config.yaml
norm: "layernorm_no_bias"
activation: "gelu"
parallel_block: false
moe_every: 2
lr: 0.0028
Rows from expert 0 of block 3, named by matrix and row number. Rows with one number belong to one neuron. Each number is 128 + 24 x the weight over its row's rms, rounded and kept within 0 to 255. All counts start at 0. Numbers have three digits each. After the name is the row's rms in percent of the matrix's.
# up: expert up (model.blocks.3.mlp.up, 8x128x256), inputs 0-127
# down: expert down (model.blocks.3.mlp.down, 8x256x128, transposed), outputs 0-127
up.39 105:094110124082089106135198149152136099110142147160150131174110124132123120141136126133120128139110179136125156114158152144148105155145136104115175143154105119122115124091126108108084125110100138118098107114186119131158120100111153119162093186122113148111102140146066150114146103098144168106112119106138173111108147082134136141162100170144150133101131153170141133092112112131107118158135
up.40 098:140117097133146123126088131163134116160113157113126112097117169116149104128128177093166123154132100115118130110145101123144089125129147103131115141141149130092173152138092115117137122139099109132112115084113084150159126132080137149147146155124087167162145104096184079112148125124143160089144101143133139149159095173145143140156143124138131179101160079142139154101139130102131136115153
up.41 108:124129135134139120060152142150133097130122098157114077132122152159157141125129102132102093094148139147118152208081128153096122125128154116168128136102103138159151128135123101098073142081153139115122145119171128116151130113145131127153115128125146106123162115139163116166167164143112081096122153110130121108103106144134126130128129112129123148108125117149138127142131115116122108141110
up.42 096:145119077072147160099093159108095146127157178111095138100124126119123132174096168122138182092132125094108118150151145117121114140154149101140138079120105093149128097132086111124179157126127133125111095131102143156134119135117165124167111097134160118108125137102111112138144132131136137124142140095106137127109123116119135147134091111112111123097162107113143043149118137128158118146107
up.43 099:114111122143111099142136150152127089138152152183077107119143192179119099133127139136120127158124141113120102111116126120176092101131142142138130141136094132146094141137120162121098129143149115147132120147120148132135149147113149103143157136114146109182072138112062106170107125106126114119102123105135150117164155125161130093103143129142101133120111115152109097127145153109117147144113
up.44 109:124102081150134128097120098148119164170103134138137126145131137169151102104134133138163079111138116113149150132103144126115139103183116175109150112132173145154127134115116157101077141135163102146170117128105160154114116073119109102136127060163143154137113174141138138085114107137098115110116130102144145099118075114101091113133153129135100105103120078122083134151148126109112091162138
up.45 108:150142105138102108116164082119122161107152140100153160140123139134174097175157103108093173107146157103128171118117132113148115102089129139127138080133083137096112128121118130152088109161112112100129097129136166139157108134150135151096154131096085118115081191142105137130140162099103119100126150104159133113113114156085133105173116153135131108124136134099139119155134082147156130120177
up.46 111:085157159137175132143082124112161101152130131118158109134137176174138114150143118143129111136127108128137089120133125107085138102137141149132135095104177127104085104139134121154097143137147140138124178125085095116147133095098214089135120135126135141154148133151148131141142119143143130150166124088147121107107168099133125115128128143098077172116149133121063086110135097082118158118166
up.47 101:120128099138144124115089145149097115133143104171149135106155108119124138163125107120114140096087116121100123161129119139121155178110161109145111139150149104112111162135125169130111122158132106140125139144164144175164124144147146161102138140086121151095078112125132087139169131128167127078085131126118141163139147136127128096108140112101142161129150137128120115116112132114152127125111
up.48 112:158069163159134141135134125137144150081115057106158111102141168142116127114124133100101107166140129109166111140118125099142101120112141141067119140125121147096094116130125112131124115089117136170139168114149192171097119149101125101119171147140107116109123150134169093147085128132122165113145099137176132147106139087151127130165100123138132136137098159096103087134134127118086139146157
up.49 108:174136117086104086122132122130130148107152138172102121103141107158157152127098116105087141147129121139106126112120112110122135131092147129113123120154138106140156113132123118147132160101108101167144103104149072154130123209112106105133157090103123112099102136098150142111116151143081118161147133155138159121081132119105134106109133132143151116109142096096158120119123129134164112097139
up.50 095:168109159109128132118149107094120107142127121141089178120091159110184129124103131151114127130133129104106146172136164123170110133095158101110114147124158157123116129151111149145139132117170101146106171120102132103125133145112119104160063141158128097139144109099070115128158116157116128114126149102144133110159104131123114152120128160100100151190127136097148057116127175133180209104114
up.51 104:138106138114162130111106174139139089159127135135144123155152144137119104149131120145100107093113144145114103153151111155138103126157087173098138143153095124105108132076110108159075118133133101143152135126131140154110155141130154110110100116157188164125113126136098161158133116103167113173147113096139127074103125144143110140125154132124127142136163121123150121105123149109158108133155
up.52 090:126125119116117140166153085104115109118125158148169113136102179140105154180149138076133142141116079130141146142132137138118146096100120095142186123158116075106136088132129157123125154154144145137128160128097078119161155143131142107105149148147146133126173128110126172103128125115120104153122119130090146124150153130121126152157129145068136088143116068147144109115114126130116145152128
up.53 103:127102103122114093107076113116095095105152147126120149117092135059171134133124153095155135145150152123116112159148150144130146124146123130122113127120107144148137111099152154132083126151149112154119137115160124114119130137140114146106167163115102117178140137110103154080074161104120130139126100150177099131142133108147130104119156106129104122130145187119091124129131135106141121124118
up.54 109:160111101092116096140077145146074130123116123126133104122112160115152169096108126131114113125141135145118135125099140134132153074120150140121112103133105154136119139146105117105101131119103150099127103113113150129092140127161192123090122146155135157086111108127148151118102110150151142099083141141202139107128153170110071105071126114108139094138143155107109134108150108150136125120109
up.55 099:097114089118131169161106104122118166096152125101079112124146071134104145134163135084135163122147104123144121128160140106145164129156187158140108153113086107119125107135079114135123138158131097111172101106135105103161121113109114087113169126134072150113106145148143124117163118147144093144117115154129154137117141110075143131146156139090102137154135152083139094130121140081155120146127
up.56 109:142141112102108110114115126147150149132143127082135141098126132129180124110113108108158170103121158116125151132132104154129140091141108153133137119103153124167170132142097109105128098146113136153150101136095140125131133068127134158124144128164119093116091113127164100091084174157113114114112100148167136145136140113129115122125140109106116108096154104140097153122154158079121089188152
up.57 103:137121094112154160159141147121102143133088112122174125134128155117155127128125088077113136113118148143105139193151112142074118128087123124114123083071157153123101123118116150112154138142121123127145126134136088130118127098157137134160077078103125129149119158137122194134103115148101154136132106142118133136126090152113122135083177108127091113138142171109155120140116142149125130134171
up.58 104:127120133084122142149144149105116135101142155120135097136083113125115193148127109127117176103134130102145170097130096079133140121128123142164108126137152134182125130096123125161129142106132154167146135138082126094143140122113140130111109142088105153127119135165126131118110104131180156148136119122102115095099147107131119042144134134117138120166170122125110122112119117148110140131090
up.59 093:180149144127153124117154142130126139131134129080144132150138094131114151130152152110125112135144130133165171110106147151110133130134141103087089119129152118080128125102148149158138112163153171090139154105089112184123111110127192126112132132128159164103145119092132171141138117153114110156106124134101127117166137127140142144112092137130088110101150136141093196156118117116142134155137
up.60 103:121106125114098126133116127170147150102123164130168154149102116104115189157139136111151109123116057146100142124119112146154101088123161134100144158124147121097158177112115124127146094151113113128120132172104123109067116096153139077129110128086122166136150129123143139119146160072177120141126099139144108113118136166116122144081142119093144131125127133121115130135147125116101123152092
up.61 100:183129104098104126105098130092128112127099161123142129150083182103119122129105119156166100106114153124139125124103124120135127128101134124139141142157113136157117120106126159118176095105129124073148113084119128146178133123166166160156115165099104134129116117120103144149128173069132115177109133144141126135102177174134156149150132150088106111135132151163144099140102104115144158114118
up.62 091:161158159110109099133098168122106117127100136115142102187148151124168127117137114121120100149142152137178153146093140115129143144154106100105140106127155128113142139113133125109131125161135126157112118186086147077157141110110126065123117112121129159153100142158132132118107177082128107141093116161155105084090130122114131114158134067124133132164120125156108129122109128093137126093120
up.63 082:137100097081119105174132087115137127104136152101134139145108159150113120124130126098084137125158147137147136125115121155098130162095122138146133105120108152152152146167116151143120152147089146102155091148132113094148097136135119104087130126120103154163087100140120128141114112116106116124111127145111089119121153114111163120146107101147122182127155080101130113137151156133093128149148
down.39 101:125067129132134157160118121104121160139137105125120133083118136096166130122106114105125162147114086150162111175137099128118091132126145129103122079130126144117090143101143122113129131170098116102138130153143122093099121147139135154159158086118139113145123106117131112110124121119113121156103150129139104091108150125134143136151143123080129172135165091113118106124134131145169127116141
down.40 104:091135127119137123126146106121105169152139127153089105127141095139134154163147134145120147106110045123163142106154140130155131142134181110128125111118128149109123181127136120086125147126124117091097131115086142066145115150114179134128165097157109168136135161128142128161107146147076153128126115145111097172108158139116140103180135099160089179133087137150112138097166145122117153099121
down.41 109:127126134147104111136125132099106121109101107169108153135126090157097132082149184175130146126140057208130121127116107154137121089158113158131125112148113158158123121151087114148178134137125130139128154174132131088124103150170121090109083117160118144144131115165123131135134155101126147090134170125146090135157144138138141112140097132127122075132133100147096137119112134099129141159098
down.42 095:085135147115110113143158115111121137133136096121088126104159109140109111146151159139081120097130138149132128110119161124155156117118142156083106131114180106122141184153138168055121098113112155115090106098139107163163129170133123105172137120114135112127103088124114144073152140106144122132157123109085130141126126144111170129162113099097121144145114111108143132152124107113104077115128
down.43 105:184157110126144134150163147145144136155136147130133158133111133096133113142202132108156146149104107101120133116120185114108118114123116136136145112124132134150098116139142113127160090096113119133128102088143133173159159113118095106126143149158108123171160121155150085128074107130128144150125161121147138138116142126129123100152122159089136131163170156130099147158078107133136149101127
down.44 111:135120106116139113119135140135147121172152152144135128107101106136127095117101144110110118179094078131126100136162108095121148120156131136111175145132114093096110102117148141124084119135139110141099139118108093082132136124161119135151120131141132120164093148088130147110106139102148166112072168107135144113178123112154133102116154127154116116119113064158083144125117111110132170126093
down.45 107:139156152167154092100131171162122134119109151093125187111148124120129098108140147103112108126138144136164146127135141132178158140137128124084142104109140151118082165132078131150117110136133074118116126149122144174042120139109101121143136121176123147098127128136139114096102150113133142090116193097157139138092139124116141113107104156107144177154112166160132124136103147122103107118117
down.46 108:167155168111099098118115144128105142113101146099165114107124134072139138101141140124116157122099133176179138126144112131116114135149142126110100109107082088130128126165138113090128117105091153144153092120093116117112130142115125136125130113109122157141153128099159129138112121105149124167184106148147096129126139119151075110136107099117109120159148141164158110086104094168133111089142
down.47 098:175119154121118151152120101074147131126122087153108092103125091132153093147137098147128131082135118149138119126144127105151134144150163103143135112124123125133112132138157146135098130114147119151085112166139140109153135164185131114119147161165125141142098142125138150145166141144137131160116145121162146082124131123152103085138138139084123119117111130163122107121059103143119114084179
down.48 099:147095176161142121150140126120113130164113132092101143150172095153141096119156136070163136104112122107142070129162146103152118155138067156137142131129132117143105077115112105113159123156183118108137146094115195130117183147178129164137135130108117131134134141133124122096101126100115129080117093091155157126122115124136136108121111120101103158155109163134141113083171133123109158106165
down.49 109:140088195169086134123139144122102091151129149148144118136104097115131127106139155110136100143132096158154159083126153083120131123147125116088146090099115112146145103102145130120130171154104169124074073142133136127136162108152084101127110154140135090131133141162096134143095114109117130103135130160106153082136146136122107091137141121087091099134128157150134122123102110127124134106090
down.50 096:136157151081139114106118158139162109123130128096120103100136112130117110138142122154167120114178132137158129120104120103139138084126100138101125092131163095108131142165126123103119125066151156112111167103096172136150151153167123094106166156159133153118144140105161108109120143085152112100118163119146139116118133202134119092143103090130123161088101146102124121149151109108135126108113
down.51 103:120152086134123123137112186103145047119139173143125150153152129112065133131132140124196091149146128131138099150136140070133167109130130099162147151096165099115116102173124118166171172121143152139167129124110114082161118127126130169109147097114141124112116075108118109093145118154138155139089130145148112153124116145118137111091110116189112113135137112143127118157105122158100142109098
down.52 095:114144129093138136112125115092136103139116116135133123101067113078124120147119166093161150107099139141125111154172142086110145156129183169139109122112150095066093142120132110190115144098140132120132129084142112118140174149086136143141132154145131093127171125089146119164120138130142145152146106143085115158162126113131125108136128106138157103132144104096146153120141122104180113139091
down.53 104:140127159153133119130120077136145141160105109150154117130138111103148096132123112150151149140103087078088153089137182093145086142154109126102161108146176104160117157130142135162125135163119137108131133149145102141140124111138140134168097128101140151147128140127124074124153138144127174108129114100134091118141137157147128130137149141143134131082127087147140116105154194115100102172109
down.54 114:096138139128150130137111095087126131143150111160130115105171141114103094113170094111154148124163076107092113162094114120146141127146131110109147120139123133179110121134178127152147185137130114130126127123152162121145116117143116132137113085119154118104130165150118101148149102088173120116116127113120119159122118095120116138090124159121113161107109111149131105093097108122155157155133
down.55 096:170112131110194091106129113088125112104155115150132153166101128130178116153113115128119129173127126142171102147085066133123142132104086105122131169152133149112112110156193113127097130151113109169093133138117148139171157139123098120088145094123119104120129149119122116141088124133127147156110172148117112119059107144132136114134104115153139133121134140108142159142143173165099115115110
down.56 103:127087146173173085096068109148159106092153109166169134144107141133117135113088120101106146172162146145101115124102149134174112154139118111139146185089110103080156124122146101125125134114128098132107152122104162107184146155149135127073150090143144070089114113135130129120124139150110148120096081128091110107148145089090121152098114142139135118140108124124094112098105098133138152121145
down.57 106:128146200123165110106133127101145126098147141121091150138147114134094117161130129131144138092117142127098117131138148126164148117096160138092128194145148136124152108099115110147174112136150142071103144132125141145134166154124166117178136165154102075122147119134156094136082105169115152084143146143104140113140176115188163095132169123102142141120113156142118135111145134153081110121128
down.58 106:092131183124143081112090169113103079163147122145127152113109154159137093124122140104108131097118118155119105167105171125126133149111185100132115149082150123079116133131139111133129121132116132089121125164097126136122139103146147120126125109152164171120121144144153109135123134119114075150118153124159137148148127137108114128062145108133096100175119131122105134142143160130106117084169
down.59 099:104136100088141108165148142127140141123094121101130119145111106143110133168131176144113125109108150128088119126172153150142115131103122135132165094109066159143102109098141099132176111188109150103116158167106158124064123110100122146139156158124119123117100176120127178112122110100124133140105110131137136167114087185154111161133116105073101129102169146126101149122145141146112118118122
down.60 095:173094119087126141152131153122118107104115180142122122142101156146118125101097141121152126130103100138131085091123112180164173124165131132132109112135116144101094119128147094125134131139069159095123130114150128122099131122110113093118135099150144128149130117101124138161160150121162146107140147118135156145124162110126138146083137169150120113112102134139151141150140089147103112113104
down.61 103:107111123141152134154136127128156159145128119067132124102133102157141154145127106116147132099146164146149089156080147132114121142136159127151121133146113105118093101128131131149106117095150117172158185147174097102142134127148167178102102084128120096095131093113104103127132163088111116111140139139158097127183176133124127111126098095091135109175108128131130073140129115094135147110130
down.62 087:113117080178119130105139124137168145113135104094088085177161136140122122169121135131111102153165164115096099135116161118136140082109089120128134109095117127129121127103136128140140166135151166126100131132136132108136139155147127130144096100128136186126125181142098121131118108105108101110116116149085138151120101098147105111126133137125133127141132096106106137131159133168135092112106
down.63 093:162129139113111106107149133159118134099110097113101122137097096092110178144109133085114152094140126132110134128132133186099147099165131110103137186145151122095186147135131143145096071124110126127134128132131102175127094116152147130127147145123136156119125113082124153149159107109163144108146128111127139068138147128147150137133151125124102119110114151138118110138119146133117129118088