{"qk_norm": false, "expert_mlp_ratio": 0.5, "pooling": "class_token", "loss": "cross_entropy"}
Rows from expert 7 of block 3, named by matrix and row number. Rows with one number belong to one neuron. Each number is 128 + 24 x the weight over its row's rms, rounded and kept within 0 to 255. All counts start at 0. Numbers have three digits each. After the name is the row's rms in percent of the matrix's.
# up: expert up (model.blocks.3.mlp.up, 8x128x256), inputs 128-255
# down: expert down (model.blocks.3.mlp.down, 8x256x128, transposed), outputs 128-255
up.38 100:111155170079113161114052065142098152120134082132132126156103183110191130189133173122128130138141085099157082126123137134162130137083129150104153111100129157104139093129134159142151090123118092183175137086136131140115160103112126123118131148145172110137082129119125100130147170085108128106146148137120161121136117114085120139122144144129114118093132132127119113174135152142169152116123
up.39 105:125123125149149081123140143121143110097126167111135164125110151168070136111134074160118117129122104169116153135186106079168126154133148136141134150146139130123115138116157170179192137153105105126129117130123185130155077167117078139096099142129141133092105147139147103163113149125116120096133097145131173118115155122122114147135160109107153142151158123110122091098110093122097139131139
up.40 107:181124119109107157131174113137105125116151189176162146132169127152122158125141135141133111117170139109135153114100128178132132110118152092102138110119147114115144146138111130104137122144108106115108131151132123129138121133111126162126133121123112095159140139067129082106110118093141102114137139141116143084151121163168093117127135102102161132154104176143143111110124129092137123093101
up.41 101:149145167154144124092136142111136086090087108135123112156138134157165140070117073088121142147122106135130136141091129092111093144112066148123119144123142167159161143170127143148140111155128139120123134093127104080150113107169139114106106144163106129154144107132153108173133152126107111150118084140107166174132123138121099090078129096120150150111149108118133134130098151134151108139149
up.42 106:143134123162148099140070132118167099137064130107125109160126104119098167160136146146088090128107110124153131156141126125170143154136172110207115150150145125134160103106105126098133147122156101127150121073116139143138168124150109175075118117108145116134129128145140143134137103135139137127135141117116140132137100133123145140110116146175079124152121118131144133076129109167126098076145
up.43 087:138131122125157151119109145173115121110138144088118162156134109123123103115113103093129087123109105121117139137147081116169122135138113104137139102186116101133087170162176180126087127092134152124101096130145119141130122118080114124132115118181115177118111107134190101118153134130148115146183116092083153143087087127089132119120130128143103127130111115118131173117176091133171143135124
up.44 103:141096111121127185130140132139098125178148152150153171145157093149109069151125098125153119113124157128130126097083131092107165117125135146113141084157153158152127144108125150090128129137165115170119116141190158144155102109134093163112126151134109148142091101146116162132139125116128132151119118111110182147145129108111140124139111132084133100155101148138127119109123132143108087118113
up.45 100:110172094123104142131152126126124152143109145099122127118144122138096130117095143117155078154151143124119131088112133116135158152117176180119113131134152152133116103112114140129155108085123123110078121132121119121128133136121124158129076089160106124137155150177126147121140148123129145101166115104120146128143115123130116125169134163138127133097130105148152141132120114129171126146138
up.46 109:096094111124144123173137123106166154122143179158150151128167102162139115130145143173122126148123191120132138123096159117112142141144143150137149104126083180127109107165130121115071082113099161071129139127140120162126136130156118120136106159153132131163163128147147110072149107101165114119154165108130119100123136135131115106118126055115108130138130156126142150097159141149082165131135
up.47 099:093132135137112152139091089096116183118108112122094127121151129086097116154119080165101107142114119151131164136127115139099120137151170168130106187100114140103181116110107161090116148103133184175142113148117104125128143131093116106143138159118103120130103173118158077122142116123100086112129108146157109118122109111166114122142107106165124162127141116088132123086169117104099171120151
up.48 111:127096110171088076103119139109111139155152095115133105123092107137111101133147137121116130157144138140129122099106147142128127135118137160141150136154135131123130110134108175127094119107120174160183125106102187129116107113152148132126116154136097094147112133162109102150152143144131157137114134107144123141137138135076188125152164132093128123086144101144112109127144133137112180134071
up.49 113:172130086130193078126134099103136088110105135100173127148130132138125117113132124054130125138135157125147127135095148150147152124153113099141103125117123085130103128164085121112140102109126152105100165098140125120091126122104127130119122127132130129111139171096102137119098122176147151141079135112150134139114169116129145157091115136126131072117108129116118147113105136132133102167104
up.50 101:122126119130132134135132178103134140144142070134122154104119139137127090136122105114174172107141163150074184110091119133109160157128082121100118087107142099090125098097108157100117049112128162108118142133165158128126116164118130122152132120106128134111149132122145115133176144131111108105121130118133148165148142135117076106097094115145122144153121126133141164107090113128103115103173
up.51 112:131125105114147147122094144101141163157104083141152093162089126136158126154090103068147082157098100150136160078105125105110098116118138123110152128140118119145142140112160131159151154119142100076121138082142153160133130176105166148169164098163130122137134132172116130134140095096154143122109145113101118101099171136127135138136132111127141131101123096129101145117110156109107167135111
up.52 099:094145111104164115122186123150129124118104118118101094128122150132169124121144145133139110106123153101104121151130127089105156121132133153113097101147125147149155156082149116171150124102112144163143127143090111184076114090111123139077123121141104167137152112179131148133111120125127156120119098125117154144121154090129170179101096110109136116165131132130140124136108080086184147096151
up.53 106:115114116140161151150146124152097115094145127104120128117131105127136158087154122130114080171109124122120154108055144135140139104103166115167150110109174132152163094142108169125122119146096140140124131150126121158120106107111098086121119137121099120185123142130140115102117105077124124143153151133097167154090124156162092115100134102136143115137116166133115157126120120122120174136109
up.54 106:163105118091168074183112103146141109108167112158138092104134143122144148094140151087126129118130135122151152096128102141121114152170149115155137105092162140112118106133109119100097092142129120095105137135127108100110128176169112097110152099101122153128123152147107114141078115102088116112116127165098115160176089151107142124181120149116128142115139138177085174113121161149120086077097
up.55 103:137125145142135130119099076153109155135167130124133148146097102110113149145137148160109079128105137137158113130138085124132106099118095121157122093077115150130176129115143173069119115102122131125150111145103128135116107167086132111109096114122128133103141135111107187162123135128128119114089087104115159172145157112128134165154125127151096126100154131118141160160154129145139149078196
up.56 106:138114089134178144152129097047128101137116141070173108154113152163134145136139151118122094133137114078159126155112146133117131138132100168085122133107128150159145175123104150133154159148137137158138130140109119116113140131151171162096120123114153120167106161108119133142136114122108162130162155066149126114074132138131153117117115141179130089141143135138128133139106141121152135085113
up.57 103:087137071136092156186125116130141081145099139163137127134150102132136159100144124140150130122112115100140077143072114094123145161158179107107121115148085152152132127131137134117118108102120144109135160114106134088123138143070130137172173129127120136112124161146142158128127107129091159144169134123129133151144127127155119096140134124158131128104140150085117114158148133111140132157157
up.58 102:150130091109109105094139136099107120156120163165146118149145124153132129156128134149109115134143116129095130150138152117119119081110131127136152152189176157102116104082124106134094132142150145142127170128143167155092116178120144089128159108093113125137166123123135119129118171150106116092133131138126150129125136136126093168162127110094146119129141129136136176145129124112093150167158
up.59 094:136143123180126156097099109129161139123124113139147165168143119091114137162068075105117138190153075117106125181121134124137111152152138150099110136123106141094122169144118112112101141115088159154154142095084113108150152146111152145146118144088092135180148065136105138145091114121108092130127110116153145100146117145109093118114146122202102148142101098135144135123122126142130140141085
up.60 102:098147143092087072119118124110130127121124107113129119143126133180147128093133126136113122100145066113171176130083126160112119115106138137144164154122144113094153127059131125109129058129153136096139114134087111118116075170097121142133133135115148143121139176150126125161076105150138138072127123143109149149150113127155155115117115147129126116126108109100123118132136143081131134145160
up.61 094:155153128110154152109124139135138128147101149134132102125135114117139120114099113082121099155125133163134056103167150134128159148095112156133103118118134121103113129097115091077104158080137134090148110170165123134106130105122129101069149126149161142162127184144124113123138113111170110083136121145117128139138154141149152158081130116131159102094150134160144113137124143117120125080116
up.62 104:090130123123106129129117115109099159154138153105101146123132143148129117111141066112160139099094088140155143102092115154102115131129135110134114117143124147123093113139170131144114104115118182146119143105169107118112154139113116103133108165129093126070172107101127144125105136143117140092179123155137137151114158096124142155116132162132117108135094163135126119118180093138132154152143
down.38 101:160124115150150120110116097119077159166124096106136116109105139091089134097127108121155113154119161094110130143066127115165137096165081085168124137123115116141142141124118071109067162124129144115186088158112139101166138137116125135128164112142114127108144137149138113106126133133109123111133143140163156117155157123120125175095133143127128122116130148131163147118116108115151142152118
down.39 092:108114100164159117128084105112111135133168132151138079149172109160106092141126147159114147122123148134127138077120141205135123158115133125140075130180096148106132138111153151117073103115111164107155157137141130114138174137133173116159133142137130099156142076146145136091123099083158131166145133081114067112143133095161162124126136119171106142132108141093138130113156162114156149103120
down.40 109:081126089129123145130072135128105115095134106144092097160135115149078140116089113130135096095172145150142143095155120120107112151140141124111109091117120123138128149100093150131087157130142165170145135144120113139135166141107111078170149129132142111108105114120116117103119157130137157163113156110116111206114085159095117139145106103142158124137184126152138129142121117135139172104147
down.41 107:149147125067153111113161130089160111151167132085128151117115139126155115119104142110168123119167152132133160148111156131096125120133160153128109133130153104097105157113130128160101144134088134122103160129131114161111127174113085141150131164152094156094132116189108117130099120162107065107175124100121092126127155114124128105085111140102126134175111076149134163133090083127110140112120
down.42 110:141149167125167173102127130132147080128132102150143128107136134116139120088109108163102141116103145131129114132126105121152111120116150137095144115112119125085157132118119114084133122161127113171138126146127145136140161168163134123146123102122085157135133171095152152105147149100153143121140124090174132111120102139144121140137142103119180167124094120145094174115137104128132147127115
down.43 098:139129100144115106163182157139089126148178118155131133149105164130116118121132128089116095126169152139156113135078159090128140138158147130127143131138126132102157122115138138102169107109158126125119145126098134118078137116144152117102141145151109111121163148130133118160146134129119110136131136105109141151135122185141121140071137167117132120154101148156147147151100148074137191116129
down.44 098:090149170132125190164118142154152119128160161100112176102119126109081152109145121099130062128110188106138133150125136107117097097129157110127149147138127114168160099159092115140148121141118085124137145126145131135123130120127166172126104119156100133129142147143114138136098076144126135094140077130110137103129141148095114107160144123167158098157146135081111116133097111161102083175113
down.45 101:178094101158096112124140134097097103093144076153143095155172111134128159129075130108111163147117077121143142173128124150121129141171106143107107125115104173116116156142084112067119105126144142115147124095146112138176135145166142090134114152154146126115099113173144090101086137172117110129092139133153146141133152155140111135133088152120148131156139103126175115177118123130115101126099
down.46 102:143137096089096161152115154131124139130100110136112083136139088136131166150117128120095141136120102159133157117109144132114174098152150139140167105154100117165094107162132140144152117135097142122124125136096146107165145131103122133171144117128104154148165103154157123115177100146115159146171100136098137103164096111141160113084125102136126164142145131160142095145135141156155128149131
down.47 103:151115136125133120132127145150143109117150123148120165139110104121117124113153152124102139179130081093097103143164154122124112152154096112106119116124119124167128129111135114060115143109106138118135129102069093116168121143157138138126130121123142105136123123104149142114130128165178091143159133119146150096141130131166140142143181102193135135186098144104157168123124119100140162080125
down.48 103:123118170160113142122108114080174142124128107138089091175183151122131076111130129163137104117128144161133111149125095114107086109098159119161130145143121159130124111165088111154132141099143087146153145102144103154111108158147130155136131141163159105200123120152159101128156097136139106159132105085121106141080143109156135140124124102185115100132113119086098130155135122142132143180125
down.49 109:139076168135140146122136141152089177155140136105120129108167144110093124139149122106141120154144116136125102163154176122139113096084095147115101117126121164112099142147127151131146134142126139118163140123128100159106127093141142132144088135120159092109147102121105131089110115114159168098149114159148123105119113147115130092134168141108128118166130165119169108151134151101115139126136
down.50 092:126085201118104103129183123120105109172137134129103121125127164104133150190097151131151107141086120094140140128155172133159074097134117137125112119148097149126131131160121120115065127141116113141130133153108112114113110126138104152144107149155089121152095112108128111148115102118139094117152124172144103101126164095113092080112168125101162148118160110122123105151127143177093113073125
down.51 108:170128108181129073136120146146153107070088162109139111133140097139109124105139103149156114132124123145104123067138127101102099123112060129111101108186078156143121158135110121151118100109142155117099157134180111125113136154110103126083117114143113146115146134153134105123097137109110141177129149093141114149120127172103128110158163132111192150135120170115096101109150123083150114099113
down.52 110:176151108139101101132078122122145157089113118178148125127126144191096133102128135101111127151143104110141165136137135131130141088124131144147135121091123073129151112096130161069116077151082114118153110159116091103114114102184129147143164124137089147120121128131085156130086135157096140153135129143135170130112119108121158109127154100157130135115152135123139150145125141145144165172125
down.53 106:111155119130077138127104113097126153123114149159107120089138146171077098139120152116105120123090109134120102127160090140132088139144137189143069116120105170138116141143148133129122122135159135155153130152135146119161139172078151151120148106099118137107099121105135119111170127136090168147156121138120084132132171142119109101132115128131100092175154114117160089148167137151097089118137
down.54 111:176152109130131155130099122100080095102117138106103109142077117147176123120130122157164166126138110090144146169112077110112166141143137137121089111128117107119129135150112096154137162132117116188109143121144170119124113152128166146067118160121133165078105125154136153130140117112116144131108129118124157120116161133122072111128135146112138146114116131126157171127098165113121104141184
down.55 097:141097187187126152123173179124091082183136118102140196160156130113116140123114152089098116111147118113082161105061102135123157145171114097139180111131138160153131148162133138125181138114131142139136154116120142117155150118173110106084132109127131152139123128138092132145139149147122093095160133101126084136137115129096127147123120109163124091160115088165133111152107137134154128125088
down.56 110:107131109083072162099178072142118148169126133119132151134146151124115117092120128119105132128118108143124108173089135138160101102114105116090146154119110167166143127136111130173150152106096172097110172133129091139123101161097143156109169174143110135138132125143130126143097105152081126141109134127115126113114119132138097133134128107153096157135145117151120111141139103104115134132127
down.57 101:116145189122081130145134104164085125053163138113136166160123099159158158127148113157137133083117160129143097161111149139109144143120125127148154130127074159109116165139146151164138130142126121138092120112114158165157111142085146168139156150095149164119147139141138091150129109098116131126118125125126132149150165106182102120140113152149122120160153109082119122095143136112123128141136
down.58 093:110128078120126101153114112083163138136140127147100110152117096165101139113149051093148124116143107162157169131115118133162127137166109139105096123108088144157134110131160118109130104136132133141162154107153104134120138139102128148114137133084105155112097133132163111132132150160111094143159098108115165166135174089134092138109117140145114123149137150118146151113077125136119127109105
down.59 086:123123109139127107089114160163128139152135120136116121092108115144164069110170146171102082115101132137140126117149102150128150110146151146157123151145113132153083112105132101097111136131075139112142096136127128130101103100175142107093144101113147141126121183091159149169084136105140131176124162120144111120126161088142136080119142138104098142156125111118108118154165121106100100127122
down.60 113:155139153110121094131082099143131144133117145110078145106137093127121156158146141131126097113123182081070166197147089112112116143121114169115087127133159143135117133181119130130149151111117126076079129161098163153100133155119095119157133102140153140143127105122084118137152143116112108146162166105128098116124114170147083123108103135129158134113150104176170135143098132158089148105140
down.61 089:144118156142132136124159127146139132119137120112150140129122149121121101138084154125119137130130122074103112123123109154134096147139125082144147100136104158086142134160103122153103126143112094126126103131109184152147135135077112092177125149112092110111142137168137103118134144101091135154060141128146160126119165146105093114162146123104112093108103096114126097128112137163167112171152
down.62 105:129145124153144158140144155129098156116108153157145146106113118157137110138138079099173165113168136125096125138121107120136128125108122124161135164107126150093088082109139147105130146133152116174157138179160102106156122125133131124168125160131130126164126092119067111124128122159105147128123108116113112126118101129127133116097147145109114147130138119099115120193140147145159158154101